config.toml
model = "sound classifier"
train_examples = 39062
gain_aug_db = 10
targets = ["instrument"]
norm = "rmsnorm"
bias = "none"
optimizer = "muon"
weight_decay = 0.02
Rows from block 3 of a small sound classifier, named by matrix and row number. Rows with one number belong to one neuron. Each number is 500 + 50 x the weight over its row's rms, rounded and kept within 0 to 999. All counts start at 0. Numbers have three digits each.
After each neuron's rows are labels from the 100 clips, of 14848, where the neuron reaches its highest value: "peak on" is the class under the peak. Only what is clearly more common there than usual is listed. The data: synthesized solo parts of chorales (CocoChorales). In brackets: how many of the 100, against the usual share in percent.
# fc1: MLP up (model.blocks.3.mlp.fc1.weight, 640x160), inputs 0-159
# fc2: MLP down (model.blocks.3.mlp.fc2.weight, 160x640, transposed), outputs 0-159

fc1.455:514593539551543544491508489451491541558457539513411548468592509476459518646504478470523460458489451541465442497559478466471460471473534473467510500480472571512661610426490474475509630511463519513481563479539569468493435490455473620500518434404501446515550450415469495575505452510566475566571560505503519444479430525427561442563582438528499491498480479562527485480488408467602451441419467567522492574578441406487517494466520440528495542486478519474541528528428490555578559517517438
fc2.455:572510472458589433556515516500486442493481511498530556502616473489481531534527596504576471523539543500527565533490436432438462511555515499503469560550559491497554497437475497570502482532484549544463398459491426497588521506478484505498493485528544496480505439527544406458560421515528473435507590483518443530683558635531585519405465517581489463460534492556461614457425439525410587438519499490436527465455562520503446452548425568403501510427523556524490549496545514470422449455496477
peak on: C#5 (29 vs 3.6)

fc1.237:433439577540494504442565429445541491444489541464534461505429500562570469482503530471437482389555518507591490389518473511522532401453514450510593523560560474580579517497470602541514476497576513513478390492524491464450490592450462525490461462591475474542541394510577555441501413419490454558496540442452503503487506501438467512505500636522541480477506471493423543570589537403540555461441531570498494415505524526476507587518513507570505495485504509534486414455396568426441545526508481
fc2.237:433480586586521572437527489485584460531524502504508417505442464577591504448492602500389457451438485436465517436527466527546474438496444491559504532537499555555553522458419576514504465550574471533547328527497505554521511418412400442498374484557502508508501452552662504450471427501480509444457499496532530507489496454522422584521477583488531569507479442486478497575487481407523527542449495543444557463566506542521531567540483461500503497462575474496428462489480516416522482539544482
peak on: E5 (27 vs 2.8)

fc1.158:473519415535437518482515485566569430528473574433482514499477506542553467431483526549499487531485398464588492521457507639550548478541428480446443549459561489492567559521522585504541470569490389420530569527528496530408567568578608453406469480537444575503510491526492469439503524534585494564500415490502452460507548500433628470422461454528478552504460529542386411471482502550500512464464551503486457442447473444535515524586419478519445557527477492493427559531516561424444453449520538
fc2.158:421423490549466481560560513512453526487449556554561503481528472554469623512566427542561491537425561522469478591612434397567537549488573470513455470559416532459506491521489409574457506560493502580506435413444550408534463430476420578513484522457561548514523500503457577414507536557378530565475442446499412470545465560515551483453517500562498493496500538385474567502426483493529476436529595489506550469548426485490488534545487472471485456568403528524488504504595531494505523501540446
peak on: G#4 (29 vs 3.4)

fc1.564:447504489513490481458524487543448576548538446414553399453526524453510548513488490551465610485528594551577499504464498488482505561597570500488561512488494556522538523498592503552546526548550496441474437494439510476509603455460608692492507530502500525568521563491491576546557547462599473562574544555476508529480508542544511461430610435488577509570491485463433515526526543506502519559540516523575447470434526486486563572605468455417457454483480463509514465403570563501556551527573460
fc2.564:449518601379468525413504513508465474466540473397532432450507524530417449506504480442502495537476539459512541505483468493530471460516575510461499549606468484494504509429551457468530463462596437431553406531542449541503574550527516618509522538649488478436530522522550504532468593462536530532489513527530444485525533501603477456483521440513407479502421510493548544442540508491551462402498531416456425417488488610579495439517531453487584408454539485540477487510578597542499499587486591
peak on: G4 (25 vs 2.6)

fc1.6:417484528449493561556461538519474493552510440502472492404451455509506522493469484547505475533641447469465476445419498573431477537496382511506444495583508569490434545506490507463461581446438576538466493534491490473471456532519490545513516469545362557539502558484484514436483617462471540501470479488521494478516535525379547482543501460437485514515528604435438487586604497381423513471557541561478473591580526538491576568492455451448546430543439548600507460452537488451464547518445403
fc2.6:514428543565488548533506500515408511391512548533554505466534445522472424435488444471449477544402446474586479425562501463566444542567472451433462561492449446542551447535526532568586520484486472527530554528582496545516508496483578516505409438496488401464505509462379489573500445538489557525542448452534395533496527538446504470415465535581504558458582398514471539447405544506556496519524522573432479488483542546482431538537460455484442405591490430586502583453433530511519546562452542
peak on: B4 (48 vs 3.7)

fc1.163:511528482540520528463507509504402482534501606416451526511468497478474610505576508568541474470460445462481519514528535491518539480445372485443489476577550440543462506432542471510494592470501344519540438501472537532536539461557557487494475548365438459578505585507486601556632540520595517607395532517535515495514468553513485536524445499508437467564538543490465444478530455442474441526520422542445522475525469588544537511509404514507559454530550453540501391511424450527459428497479469
fc2.163:577521560536510547634505477424422506449500488510469457443506451482419501540483631563499415469437564437541604519493543540526507628564481525497590517474506476479602539420465519493462503531491475602536569531483469459533446530559496459518583461498493468450456485502502441482457541541500403516469502481417522447355542487462617461464512553419453577473467556369486494568502534493497465434493545536519523467477500515498491461536491427518484444534542531595473603583506434503511516518533510
peak on: B4 (41 vs 3.7)

fc1.15:450572503481461489431467615414585543380452580561490471516467550470392531490505503523553470418495480558539471487483540535501567540582582566433524469470422509504467514514555452492480485603544474434511529581501499519547559614536519607502569501515564488529498508417444607449500479520432492611566499537478501500534432518497533512432512451553501556505494562560503552552462491513506581495454486542539562471450520563514481645506461473497469492383604456547472498509554567450556543486475519
fc2.15:504426558487509595450492543545442597562502494525457535409557514457513521441521554481454494642574411421592559521416496596441574537473527436533509524473483494403581491485502372447570467450510377518464534513485449521487534511496534483495541517581481450474491457422531490472502450457509415467512499467486602505481568548537436475464472539555458525558551525408594580485451554451491459517530492489492513424496523417579508462479530539507475388541500441561572500507484477505589540553467512
peak on: D5 (28 vs 3)

fc1.413:451533624452434485519518456509623457489540549529542556448487548553479552567596478514503501590489470535473509464535518544626449543484476540488499486454563563462494441444542499476514558460511453525472481507527531512468504459668564506495494522433461498575543528494334610534541617456513533433552487487468426475569491510542544419543546508411529495496539506486523534458449472515518574514533535549563527504523501556502525487552512489579482443422492454484430546472466642440427517545577514
fc2.413:551437455450414544559494459452459532491555519463581451469537513581549508433498608513517475508581422438523522408491465479475581517547511458469473480558528483583481544560595538575524555486559488472547517520416581511425464447579512461389434478489514468582488496491533455509464529505509445549495464477610509420520575602578483463491540439481498455422435520414439506555485459440447524473416492560486578549520484536508374568523499425493512420549496505407536540505455449557566466507527558
peak on: B4 (32 vs 3.7)

fc1.403:514526603480426516430434520546345516519530509401458489580497527516473510497468521606505475535478484536478544438527511428501562528491565384543453485591554549568512611444563528534507560553513519521551426539411528624618542511464448511539441569457574521549433535436464512503542601555561493553539530500458502553583528516577564495498481493558491472517600584450464510497435577579498542491470581521512511505463514496548554564503476498547495511550503500490531550439498502495552606519472499
fc2.403:419502506471510453581476450519409482465557517579507516442606442563547506494453534438449494488436545492472470507480526483455498508540471536396618545468441493460470565526457416436570515479544440484569488429589460475464571420569554569487510500518397612547541501507441549454483550492468504590441517542456431481511541537471408430590552451479523429519467464504571433559564458442519404461479508477486445535493506465514417541583464465439569474542496464499496411467636479549500531510484481
peak on: C#5 (32 vs 3.6)

fc1.525:445462612589478527445534450481561472470508499443541438533412500560543488530502516474491501400531477485504500417511502490549521415489537472563616519524534523595570472470435543506522531525504524519467349493543485508420520546476407479536417442604486447532534407509595522434527402434493446526479529491471525471497511470445441517481482637547545526469526476483425549586544509338483496454453510575483461473519517571458571602525499489561469514520488495533482474431435557475468569526530473
fc2.525:476498566587471530456538506502531470506543517529498433475471479566575467428491603538384466482433491428510497430550477488523477415474463469563515552505535590516544535435421560505492475523588443529537358525522505543513500452461384499511398494547519523466476417542691528449451402464468491444449523496537536498479509470553437566500474589536531608533508465504463465607483441426518538523456495539450542480591457534526536571528485453498530511449591481519450443493484493445528471541557462
peak on: F5 (27 vs 2.9)

fc1.485:462478543452467531423474552511511527488539460559509475523445537534583553442559535473444429517586468532502560540508504493357488462540422437409485482489569494537413492499479571532456488541463552513470445577525462549425609539617584500618552564376594464474492511510483509439493463526556464492488460436503514572482484444524497418478478493463580496398484487443461500558497527514470562512551437516524447518484505535466537511462427510523492652507426472495503523522578466500634594496529510
fc2.485:441515491434565541533475562487519505519557525548528518521569480501502561431521450501448448542561532596546526517571425509557514386415476501518459538542483482522551470503531572464446452458489459413539493511447492513449507485509515557516533437400537513445428577492439475513445483513460521458472547460508460474414520423462443418453446591502499521446445491472508405544346530495507484453485490591513475525557472532495540553612613526440534607543463480557464457534489331456578472471460567
peak on: G#4 (40 vs 3.4)

fc1.132:469496570510514523466525491421585479522462489558517474589411438521564516403522386474536502539453485527481530498501401598351457525547521542515471646529480462505548473546565524402426491528447418511429464503511513522430519427507526472518502509386442440525518451446431514506587502467466550501518624542547450570433556483559576536514581499450554516502596529553434451536576499581484522539492458467511488519438485573544581455483552493510505536475487460493485575445465441532500471521527449
fc2.132:434547577397472497579573537559488552454480543571511544518443601434431586568555464490464423429551492517556493491489513449495498422488493475499552572432507473524506470513518590428469539507487565532455615404447507492516502554497502571493454572501552461492463510497521556520396443488559547442481476418474485497526460430522593509480443496611482519486466501433465593504500439473547471384507460572523402413445423508474512467565561509498585508504433532557487498524489519421605502566456452
peak on: B3 (32 vs 2.9)

fc1.140:484444428502513489519483452490626474461523461463438529482515545525506498557514522510455523424583502572502536594537559515481605521414556539388497416470540518492477435419283450436546408447566476464458567495490586486518523471561459556506567586554491579559537503466516585487477484510523504428509459501546443456496474513479560480460509482430499499467571595519554534459537454536429482526522496438542406485512522559482504535421472463487431474486479600530462505450430519508574484489550426
fc2.140:491467530446579562491415502454501432456556448445581527469540434557476482527452412562457488573458543489468353543421432355523562460435535470553502516547522582544540487412538481409519469521474588535521535521454490499479468401495462401528554538443518557452515617485527444516524565533466525481528484450505496493462553517438552504480468491499462536515560540567590539427516477560474565574475499503623430453511561514467473517495477560558555599548570518482558589522495527501540558539490500
peak on: silence (45 vs 12.5)

fc1.135:558521507450486528584466452603468551401571573516412399608563546398530545470558520538451444516502430520560538483539466479627484544514504533489523414515561516579519492594467594534506508513453510550480502584510558491523447472546518520536512475514487563515492523548485477508472486455528502545428526568559482554459493473550566443528580412547518523456482477529459429539487519399526470507489608475549574481441608433515423523547455603471455513489532491431589463481456492552577450560564544
fc2.135:532547484535567408518462588527441521543578477502530440454463426583512484535472519461555505398375584427492513519468607607487484532479453481478504511407486478524419522431587468539443464550486525542423580488424581503515487437580484515425494498469538522505466517487559562583557520534520496632547537426445497537522513561473567472502548517459492515570515536500399467490532528546486620463495402550511514501486454529468393458493507454568498486502467535433439495599534493477484501470605455
peak on: G#4 (29 vs 3.4)

fc1.429:490473407476458499470489464465505489497586506475501543589496424558527522555526519433447456576502494484541471498553440438482594479453483460543528486581626460570553526472435518515541487545496551466442492476653450587449477467503421479503461516563497500553531558520592587416392494480417467558570446479484529449482539521490588602468531510463490561519501438511494588550576505458507535457404587501494441462475435552419503614511458476594502489539462535512549495443486567516488555565428521
fc2.429:461501545577587475476487479487553494542450511514486356539521488502481446513548414510418514475574507610528471472515517487488571452519494596499561521499627543468455483399419596447497532453558508526489482443559548482521441477383446349455399531498495462560471420489545567440400456553479511489469498543441517540529529473537415588530489598390500493476504462548475512544527471528472478558418443563538511551545464481540476515532415453482525481537542480553447518457486538467531476444533421
peak on: D5 (29 vs 3)

fc1.120:493587451477493460466471541511558458568558536504441540555448415576590601527465506504631506472470458499588535561477554448468483546484490456436587422510547528481463545487457533537464541457512568478452534590475539471460531569445535543546453432460491544468581501506473550532484495542505582490531522513523584454589575571370563438487502457517448528590449459547493559486521462460492587482477474424416428425497535463530446465483547464510470456424496484487352527408494539525499508581537445
fc2.120:456533432495441516521504403438609513532528459499474589416486553443393488535595454489424422430493588589484437498551506518482523519569512525485454507549484561493553498515346472449512540493547468515529500537437486565492512421532433482493526499583522429425462559491467457526480373461460447482502492459454524591442452524485470451507441551551521465523476454584502411480510552555452482579382569496493516569461574513536437513429522485555524494475497443555567559584434469495461408526513515
peak on: C#5 (25 vs 3.6)

fc1.417:584482505422546488607426495455509478489433517450458667428534544485492477541563537553535527537471504518469505410495472496545548446604433425593465509508426529514516416436497572629550541516475494463443468454517413546476509564444564568439490525477542411504517449579528489466526491421534498394530558513520454505538432599471565489557562480513519624408542512536442471512468405455555523434499493546456515584503504441494546524431519512465535524540440484509476457459448460458463527484500481
fc2.417:498485488385514458632436471461500511532438512448500593412567521462459427538514418516512418444447492540497513415424573497465453515540413420575522448471472549472472504437521520573536540548466514445453535505541507485490547512430560581432542569496479551490451461684511539501577543524505417430557479396510518532516456533474541554481475509467473552564546439581489536500449531476540500449445456519441542542480438473551531537480469522512466545464455426560412490587474389547489497523517561
peak on: B4 (31 vs 3.7)

fc1.141:428445450507471533475467474520586471557451494485475486492459450517582519593490519378456546472518523505619492469594520569466536504418574475462539543531521477518538571473473450514505422520528429478450476449515492471525564533534595495395514437624542515531558573527553462442611429540531428476524542512460476530521498533444476471458445496576552526523441545508456524589552500439384505403561493577417557622593588601486494517512535521546499447497488518529470475504499572452486480471537464
fc2.141:576521551480408479494543530496477426364543488449486489530473489486491401465582532441539497508435523479455464478533520514598452432534518540434592559467609522477541483495457562444472536511496489539568486559610379467480434570461459600475501487522413470446446339502470554510443483540494531508415466452549494513470465508542452486571518567519528546475465412593496451503545521486558549541433523524474505395578483513568512583435447533526477496536465503398508525486517541495488478609524496
peak on: D#5 (26 vs 3.2)

fc1.412:526530474458589499526456433539549550433572525500539549504437498544520548453543592623462538615490489477478525498529516540578411580558475540398508537507555517438508524446528509519523538474485570575505432574536492422538454420588492505479554508476496445499552485538411591553500622450672489485458479484513497510543497523472477469496586477495484471410560494517598528470524506418454529512516549580491517479555506544468542533535464502566474527594581486536500531438461438536378427494521483
fc2.412:478551547558424536589457551502435455634535525506551498516557442627522520525452483485467483514551434568483493496519563563550517528590509510467477407561461505524437507454508467558425570524467418460360555512461550547482516431563550487515478486500503510521411487484479500449546493506416384473531510531497414509353549615537535427507527526507448502520432549443442472538473466528536557465462543579486470474536456553426413548474474500509464391479542567458549519490522431570499561483496539
peak on: C#5 (33 vs 3.6)

fc1.312:508506464560574543499496575488455412429598513544542474590481486486486546466617576440519586475517521504527489562553434549506466487535479502509538547542446460493410448494596539531499516551429492487502544503508494542476539441528500573537488519486652440516458580464426397537533409548587571472517592522523529472531487479477557490493484526522538548585535554457448487486438569396580500492489409519558394502593562521506540558468465508561587438543526384530466510490490507421538509562506517
fc2.312:526477509454455438492474451468517472580449488508505557572429416503521485545501596530501370431549615537474465528525583445472487413494520493466483427471552426532477503518433498401358562448546495548538398502451513518457549522459479542541595496503527528513347492483516500482506498566442448500489462495510518368470468471482511470467573440450493471385465465502589499559472482576513453479549428462387475405421550408508466505491447518509484524487535514503511478509570481593523466488534462
peak on: G#4 (30 vs 3.4)

fc1.54:440483557587413486454515539576570419568484539549426539517424446471539483536538494467464521532458536471553481449525500467502483474527463553493516509565533622541604430471466575590440514509497482547474481577528427580551408483544475407571526507478509541552535409435524542506460441525441545492511586493501547543445487501508444552540601549512506550493428440483402557444545500431651557538512501490501508490550521515534393550499548450528488536465526501521578417501498562609468483427436494
fc2.54:527534546562544489483466494494490509397421551503483477444446517447557433537486534604464460465558461484526478495533510563574508635448551484585519541524498511575479525582558457537553415520542512534521521547490557522531470564454400444556427490576465455466521492615579601491468473555566589467601553476435505493510641517515421495481523495481555493485516509484453531584522591480573476453420526488543527480513499567458568523493455513541497549445485429525523465507338471474497506574563498
peak on: D5 (32 vs 3); D#5 (29 vs 3.2)

fc1.418:419527480515505487533397577512455584532449536456444561519421407580454554499495488464476512477464495527459496551450497608510471532492451490429462559463552475548492485500561473437440524539579444423480504409496535428478524567564560463543483530469505534535593534467488487501453454463548611540536496568452530548459456624498511483518500583410555589569563529478445544370528496523551535490485454574439553563512491412548506511511516448483475478517467589421505408579534554523573565416545497
fc2.418:509518456521602434531555436500458544537465448562534529466497499482536551476495538436540501445539534492565456537420486471592600399497512502579521484492464437453451488547530616537544502604524532578523478405467559443568497584521457425433502538514484443522473412447535492495567465428517489525503418501611538436604433517388506542449496468479455502489531541507478458536423517506500419513457540516533475491503448513512535562534470509392501402510480432499577587548401476423496534473430411
peak on: G4 (32 vs 2.6)

fc1.494:484484492499397529479562508530539517455635451603522546445456577470511459494448441566515489614486544458500459515509450527541515459429444484402493458461426611507549522462477545532470586502499582551515594543483487504507519524488455508454482471553464474565424541503512526463452552460556561503506503396459514506547509506506550518475392549516560468569526569504561479470394441545551488468558469484520466538506398597392522551548509442473549608547593409549564501529440561545449539556486468
fc2.494:537528498524542507507461541555396537540415548414535444564568437497515567420478543444483458430492483545544462476529580458514557542564512545587480478496626452483479446509537524461495418501493485464345448445500555511506516503474530493492547483506516524452562439443504494520522481527471498589511490585520535473450548493501416461573506442530511470504484381415463568476536586515464593564443521539412463486493575433602500530429499575452509422434400518413472476469510397490471450496511588
peak on: silence (100 vs 12.5)

fc1.409:455447580524518500438549426484542473482503555440515455530424493574568470516525539492447529396571497495594494404510511493543543446489534417536590546523536482536566529440459580550511474513600482449478377505526493465449487592474463513464437438624462505552531395535549519461479438460468483525483500449472495485437498520444425493505484614498593493461519505447442546589594564398514562490423493554493496461527514523468511594509523526547525457540510513536452420398423530437436555569519516
fc2.409:430499615582494560462554488479548474507525486501525391477433451565586506464470599489412441468444488446464498412526482502535467402501464512561512524517536574532555517462442596524519500536567491536516334554518503582513524419430418445532384481548506504479520461551632517483466404478490507436448498511520495517517478444507404592536473603531501596499482443500519479573536489413521534495439507569486531459531477547497513575538490468509502497468581485460419442531446510425495485542526525
peak on: F5 (28 vs 2.9)

fc1.275:433452578614518515467559414438514516466501523486509456512424537562559471462509540462438517395550561504539525434515506512503543422476519450531580514570533511587548529476468565495505520510587548497467397490560504478447496575503457507499446426530453477559544405519601539475491420386512409518495502473437495521508526447433492510501500637504567464494533435500456553608561531372549537477426529571515525464555511528470479608534537473548497496490501489518501445439407553430462584567468481
fc2.275:456464562570485561433554485471550490515542491513508407452453429568576524452443605495386428450484472462484515423539472521550488443500442477571487539502544595511567566472438567480479461498554477525551385503508472563530504424438418451469359475579526498516471435581633494476443390475462511459475521504516562498523454476538401573511434583517531577538501475468436463544479486421523525531415521537435528453551469550545532585536478443518511480464558497523417457482469504463506476541555492
peak on: E5 (30 vs 2.8)

fc1.231:537468546558471539549518439538432452529486536461592547484537502466562526559493417528385479435523473545474442499442491426529519593508511459510447424513439511450457498544416497545578546483479456543493536449546540541442475548560451447514471442550440469561514509516508552409496616524468413573419566417465521483412603486461528467503467528513456432478548481423518497573584530557523446489608526476576594501482498406538465533488502467455587450568457464613450534476566536516575485484471568
fc2.231:463466418541565497530558379531457436459514498519511452526479570524473480507482542451487411384406522469534522478527526583481462530451426549470487529446642433522488528461554507504467483501428427509544515460510525508535531481498546579436383484452480507473461429514377450509529545539523524532508523508491434551526442469507468501508535480510495467520537582495592473427461545485519485511560444511377441454554449609519455562411419500501481405515465525517444521593556497456386590467435422
peak on: silence (37 vs 12.5)

fc1.186:322475526525518465464593478504523502572479494467467503486529452505595436491389507523502468519485575495431558434483556425451478553486576455539514507479550472515476460547506553455523447489539422428427452563507518546506512476481533493468564455548506419525537572540447596447358387445527535477514533525438500553453499548563470467532565573506501569486491459545408533477556415521465492543505571555486533577449441522459441623462633519479443485506517556504471493500489610516477511493459532
fc2.186:501534584459526533508527527562528466407593493500594550516437571483442466488472518435532488436486472555560456477509493572542421512423604522541453508583485510540469580490502502552572443481526533526437564564519508551427498506548519469492534470491453460527440442398514613477520496511458479530599494511613477476393502504491526565529621535546533461498496591486399462457546535379565542506455511484511393509479518555587569480515519518469534444414619468584466494500451483456582520511505519
peak on: D#5 (26 vs 3.2)

fc1.62:497458523486414518574585506494617558524552484543421478515529535453440589503481532587494533455526479524504523461546536545517591616538457500483590385421476486530497468644547458602533528605509512488426512431399472485492508499544441507491459478545563456540481557562472529511464459545460552462560514513496528535556540620519567528404499508531582382500515456489483440510471394484492506550519484510501379472545452520510502497534544518493429573548470543541485523515506613512557516502430487
fc2.62:529618599518503481518429441471497482399484436553527515545445440442446494496483420342555464356488514496509464580532496503511475465524547551544446519534507500504434481498495514477497519511472499511389408517477483464502470465425498467466539480487481538560560466441447480421591540427525471509407519450453507511501509420545554505560514458518480537546541454466535532524443606491572568420462451414481535454434520523484564455524417543604577484590509445443547420470539520541530481488557394
peak on: G#4 (25 vs 3.4)

fc1.523:520504523615542465477491433499525522490485537422490471559551564531560507445461499553520501445574496501493532518467430496550497367588609596483469473561503581524490561489544484515502540456474517534556517586449499498500429496561559418556461445435569565495497495528537487496580521438442556545549544414465552605527535528430553490368529457584539549464471488594506509461491581415475478500493576470565421492486419496596431456427503573585515516461559501558486439477470442447530469480563481
fc2.523:393461547513516520523488489459456475554468446516539501479473521461524510530452471423488435515422520523504549514533415433505464528448423444401524535505551529551487474462439501471587481518591471553473529411456585438523377457463556587505441519519517464496491434498505453484545487558513626473519471515446527495382453411644562482496462533445451430529473583534506510497539387495552503492542448428536541437521496457424584522487598546495458559534497563444515512534511478501463519657545544
peak on: F5 (27 vs 2.9)

fc1.400:476494474523496507432449504506547459468562528475469429522526521510434494492424531488490523523519484557489476570603510510497507576493546577539550475545496583535514483553387484429550584449533549564466600536436475581459479486553490557512528589422522437511514514475514529517526505525487547443539455397473474407478483581514595396447498479497500512600586511620451547539509442460443495578500525508548453488437423488456528525469411472568469520478441608430551592533452486569614505533528386
fc2.400:531485504408513480529505547386439446488483512411501510543509412484499423562442419544581434465469470542621429526449471390528482430528439435427502532528449516457524541404477513434472470565498545498474509477445491534469408523375530408473528529465537551466442429464482512463558483570465505465441495427551522476492478468493557547469487523405456455571484579550531589457594504518417585478500483423607474424519557513520452505469513555519496505489466595532520580491482510438399518524483486
peak on: D#5 (27 vs 3.2)

fc1.446:471541598539379566480473437466433530450590504489535380442521443551606440489498511542537546447549451492526502474459431526509500501452508457576525517452518569515502544477495463474452489460522507508386461481551463541366559525539443510472533438555530491532558465473468448507508508496545370467526576489503506513433396482394529584462514563508509491475540595451536472476478512434533429549418504526444563473559557537474415559595557452513431502406493537569453489465424447468561546545484520
fc2.446:462437458521517563498525500425543490494509533503590495495465519514475538530502499428529538579515566421514471437450642485523569421481446598594557474460559528520521591461470502527459476604560538575503413532529491558477501449598552501558421525612487475520540434530507542476419470504443514500511488510526548515557484437479403646566497559526499467518489643488365492529478452510516547462521472488449488472458464449499444502496533540500501509540427433486565457568505479488591518547429414
peak on: E5 (27 vs 2.8)

fc1.350:477561519489494551552508543574453516486511477580543484433408486530517557563555522580430479495525515426575528476543472592520458427538411531506497449522538526535435540464405530492517553507482534520480545418445547546475589456565469606515480506442505487634476568582437501513522623477529559545466480508518524503461497479603419542515533482505453507534547648572492470461527447445443494492614433580488548473466522635503546486501465483567499480560501466610493501539483484530405455468474498
fc2.350:534543532566533501566525512520433494549464481527449541489526487516522490550492582487557352549442505465461506480411410572454588625534488552544523533522619444484479559493558484557443450470488551518426504452507517546513473556478608445448463421430478452437530412463552592466530489523540513508545487434509504529482527566427605460479462470509445452460431423456490552521489499523548490452511510519557506433520399417539450573564531473453420429431453531524539571413580531504541582508519473
peak on: B4 (47 vs 3.7)

fc1.533:508507558496516566448528475555421530497490494444535439497545482505434489464387508512476546591460482504518546511443564483479470513503521511497452520588553482485532551527518621563574507616554523496503478545598582478546526561526453510428449467470538509525479548583525440492427436547549588536529491369418540596531521531540571481560439539572568550452522460485443522473468359581524558507537481487463532517454504496471563462556565474536524483456488485399607529463419458407522434503411501
fc2.533:494475533583467459454429532506507521588574501533413521563516497441502513562573494524570513475445497531524551467486505626439525545448456504579494437521495457457435492526593450449446423517544491556489543392461480468441486467543524471489458482488467550438630428551432478442530550470471474559484481569549516420459415423472489514479527350452556383480413491468416413532551506423602519466408538514520481484503483535553511577510495537430499505501529426530409480481495467512470424527515558
peak on: B3 (25 vs 2.9)

fc1.349:581512494492518547574531443416474540517501538534471502479549598547454564485549596549478530514551493490434405462441454502512516430429533421538581526450413521516570553505434456530427529445582550518512408480515586472524450537456475548472496434505456471488449458492634505485492502454465560470513433506538490443543524498486517416563524433580521584409562483468431403492507522447558492474452511533563504446484464523464474487551464448476572502462588471487593415505490582492579568571363491
fc2.349:469501535594451517549382447570501518562407528490601501522428420589550536494447555501507446475544495486537499533602612463529521463509540568609533416538569497548473451473532533494560548521473431524583494485490425497484491529488407476579483480528436467454569459475527572574548514511425488527471544522480503544488454515476456507479572522534500550552653395445470585504463520455525484514452461612472455516387563554435536466548522523521569494490440578444420469502505477536484481477486552
peak on: silence (45 vs 12.5)

fc1.542:441500431522473543462474464473495486456593485484508465571486441592510557518564486396453502624460494502468475556573494459466596500475433489504610462554627485523569487463468509419561467560504563496432491487593450555448516459504432490478481488550517484556510553518585582367404479476404509534540494517496555432509528497473533609452512562484498548552471414530454611541549544485546515465383548552510461445441413558428492560524492472515515502579510537540520492449519530513497545558472519
fc2.542:446474511537555480472524454508532501520465499514500385587519506489509438584506477495402510501607500580576454481529460519436619497505469613549543503527608517507431508449420555463532553401572460472502527453553560420509430470398443403454392518498492491544437414498571576480385454530463497521508523477454516529486526455462422567575475551444520481509560460494452462557530466562459465593498466563526469534535467434493491552514387411530520509464506509512446511481396463519525520466516452
peak on: D5 (26 vs 3)

fc1.73:550423479593518416471561429526457536428642532477552630544487598526462423586592485484404461506459560506520421537518500570541567510438564514480454507560517501550454572517507575563510510494479508598514428520576474386499451528593598479516535477536537493417565515502451463544571539486431407521467501497446531552489562496519596497551518441481498519397526500492536475473437461518500556485581587476550498496488521483528479498521516481546562541463525425493481567457435496545442517509425503
fc2.73:481406501502492595447453527506440521499489382387500425543530481459536513411491585596469454497456478509490472458507537485486417538441446484561534473445550575489469407557470505491499403479472585481420592531427521451446587499467483537417465489456464458486419535596531555483474597479521595499470571498419540524491551504537464377377447482506498461598544554518567498477507537450505523561484496477496487560462563440507520517473459371406495504497474542444521443464448456520527479477488495
peak on: G3 (25 vs 1.8)

fc1.270:507501552555445458375548494619566487560530509510456456596494464499506472469410580532457584484480464616568517409522423536477484428586480519493501442501544454486493507527549526512484413525537473533476493529526513539488487438385425454494300469526511480493495425552544523449445441358464456429500442532578451483487449441521468508534440545480500536507543490464452496512524481418405486491479503463530514532547508498534531565531467572436508535539494409601445517443450494498420502469528515
fc2.270:458508498606465498502469475436537471557599497545513495463437575489521473472465555471456498501464493448491485511523528500485537505339484448482587476503484531522530547412446586542433496517566509561413427397559483463453433511579543593478568479485464492421601461566500534484536548471457381529499526466497503404458501411467421534435489556498465478473500491438459518468527557436485618454413535516447454498487475529391484489501584521565481487395532474403476424548436535535475497458446551
peak on: E5 (32 vs 2.8)

fc1.34:495418493562511503467362514472475494577425528491468579488423479481501542444503439500441444435525507549477523599528436536635480407596528461531484389468411513509458457460527533474512476442534535485552467447507469394506546486516464481412564520526455411535477479427537453529521503528511491539495436562443424497494450606450591399552525497478503604573506495462440431482471556511530508487545554522496472487466548539481558460636497472524528516545410591502469452574523580440514538519512472
fc2.34:510465470529532545608339527526449511591462478531500537486453384542475490399383495467551468420500465497518516554446547409529432374539552446502496475483523482512450525473505464565569491408593465464546474435587477512461547533476406443480484440475409415463468434470483500484512554490563470494439403507401585446471480512539511503442485454521465473513525534460512452466497522515567435482490477495523491508424471566441594507597606455462488468483549542476573472562516517485442527443484505
peak on: G4 (27 vs 2.6)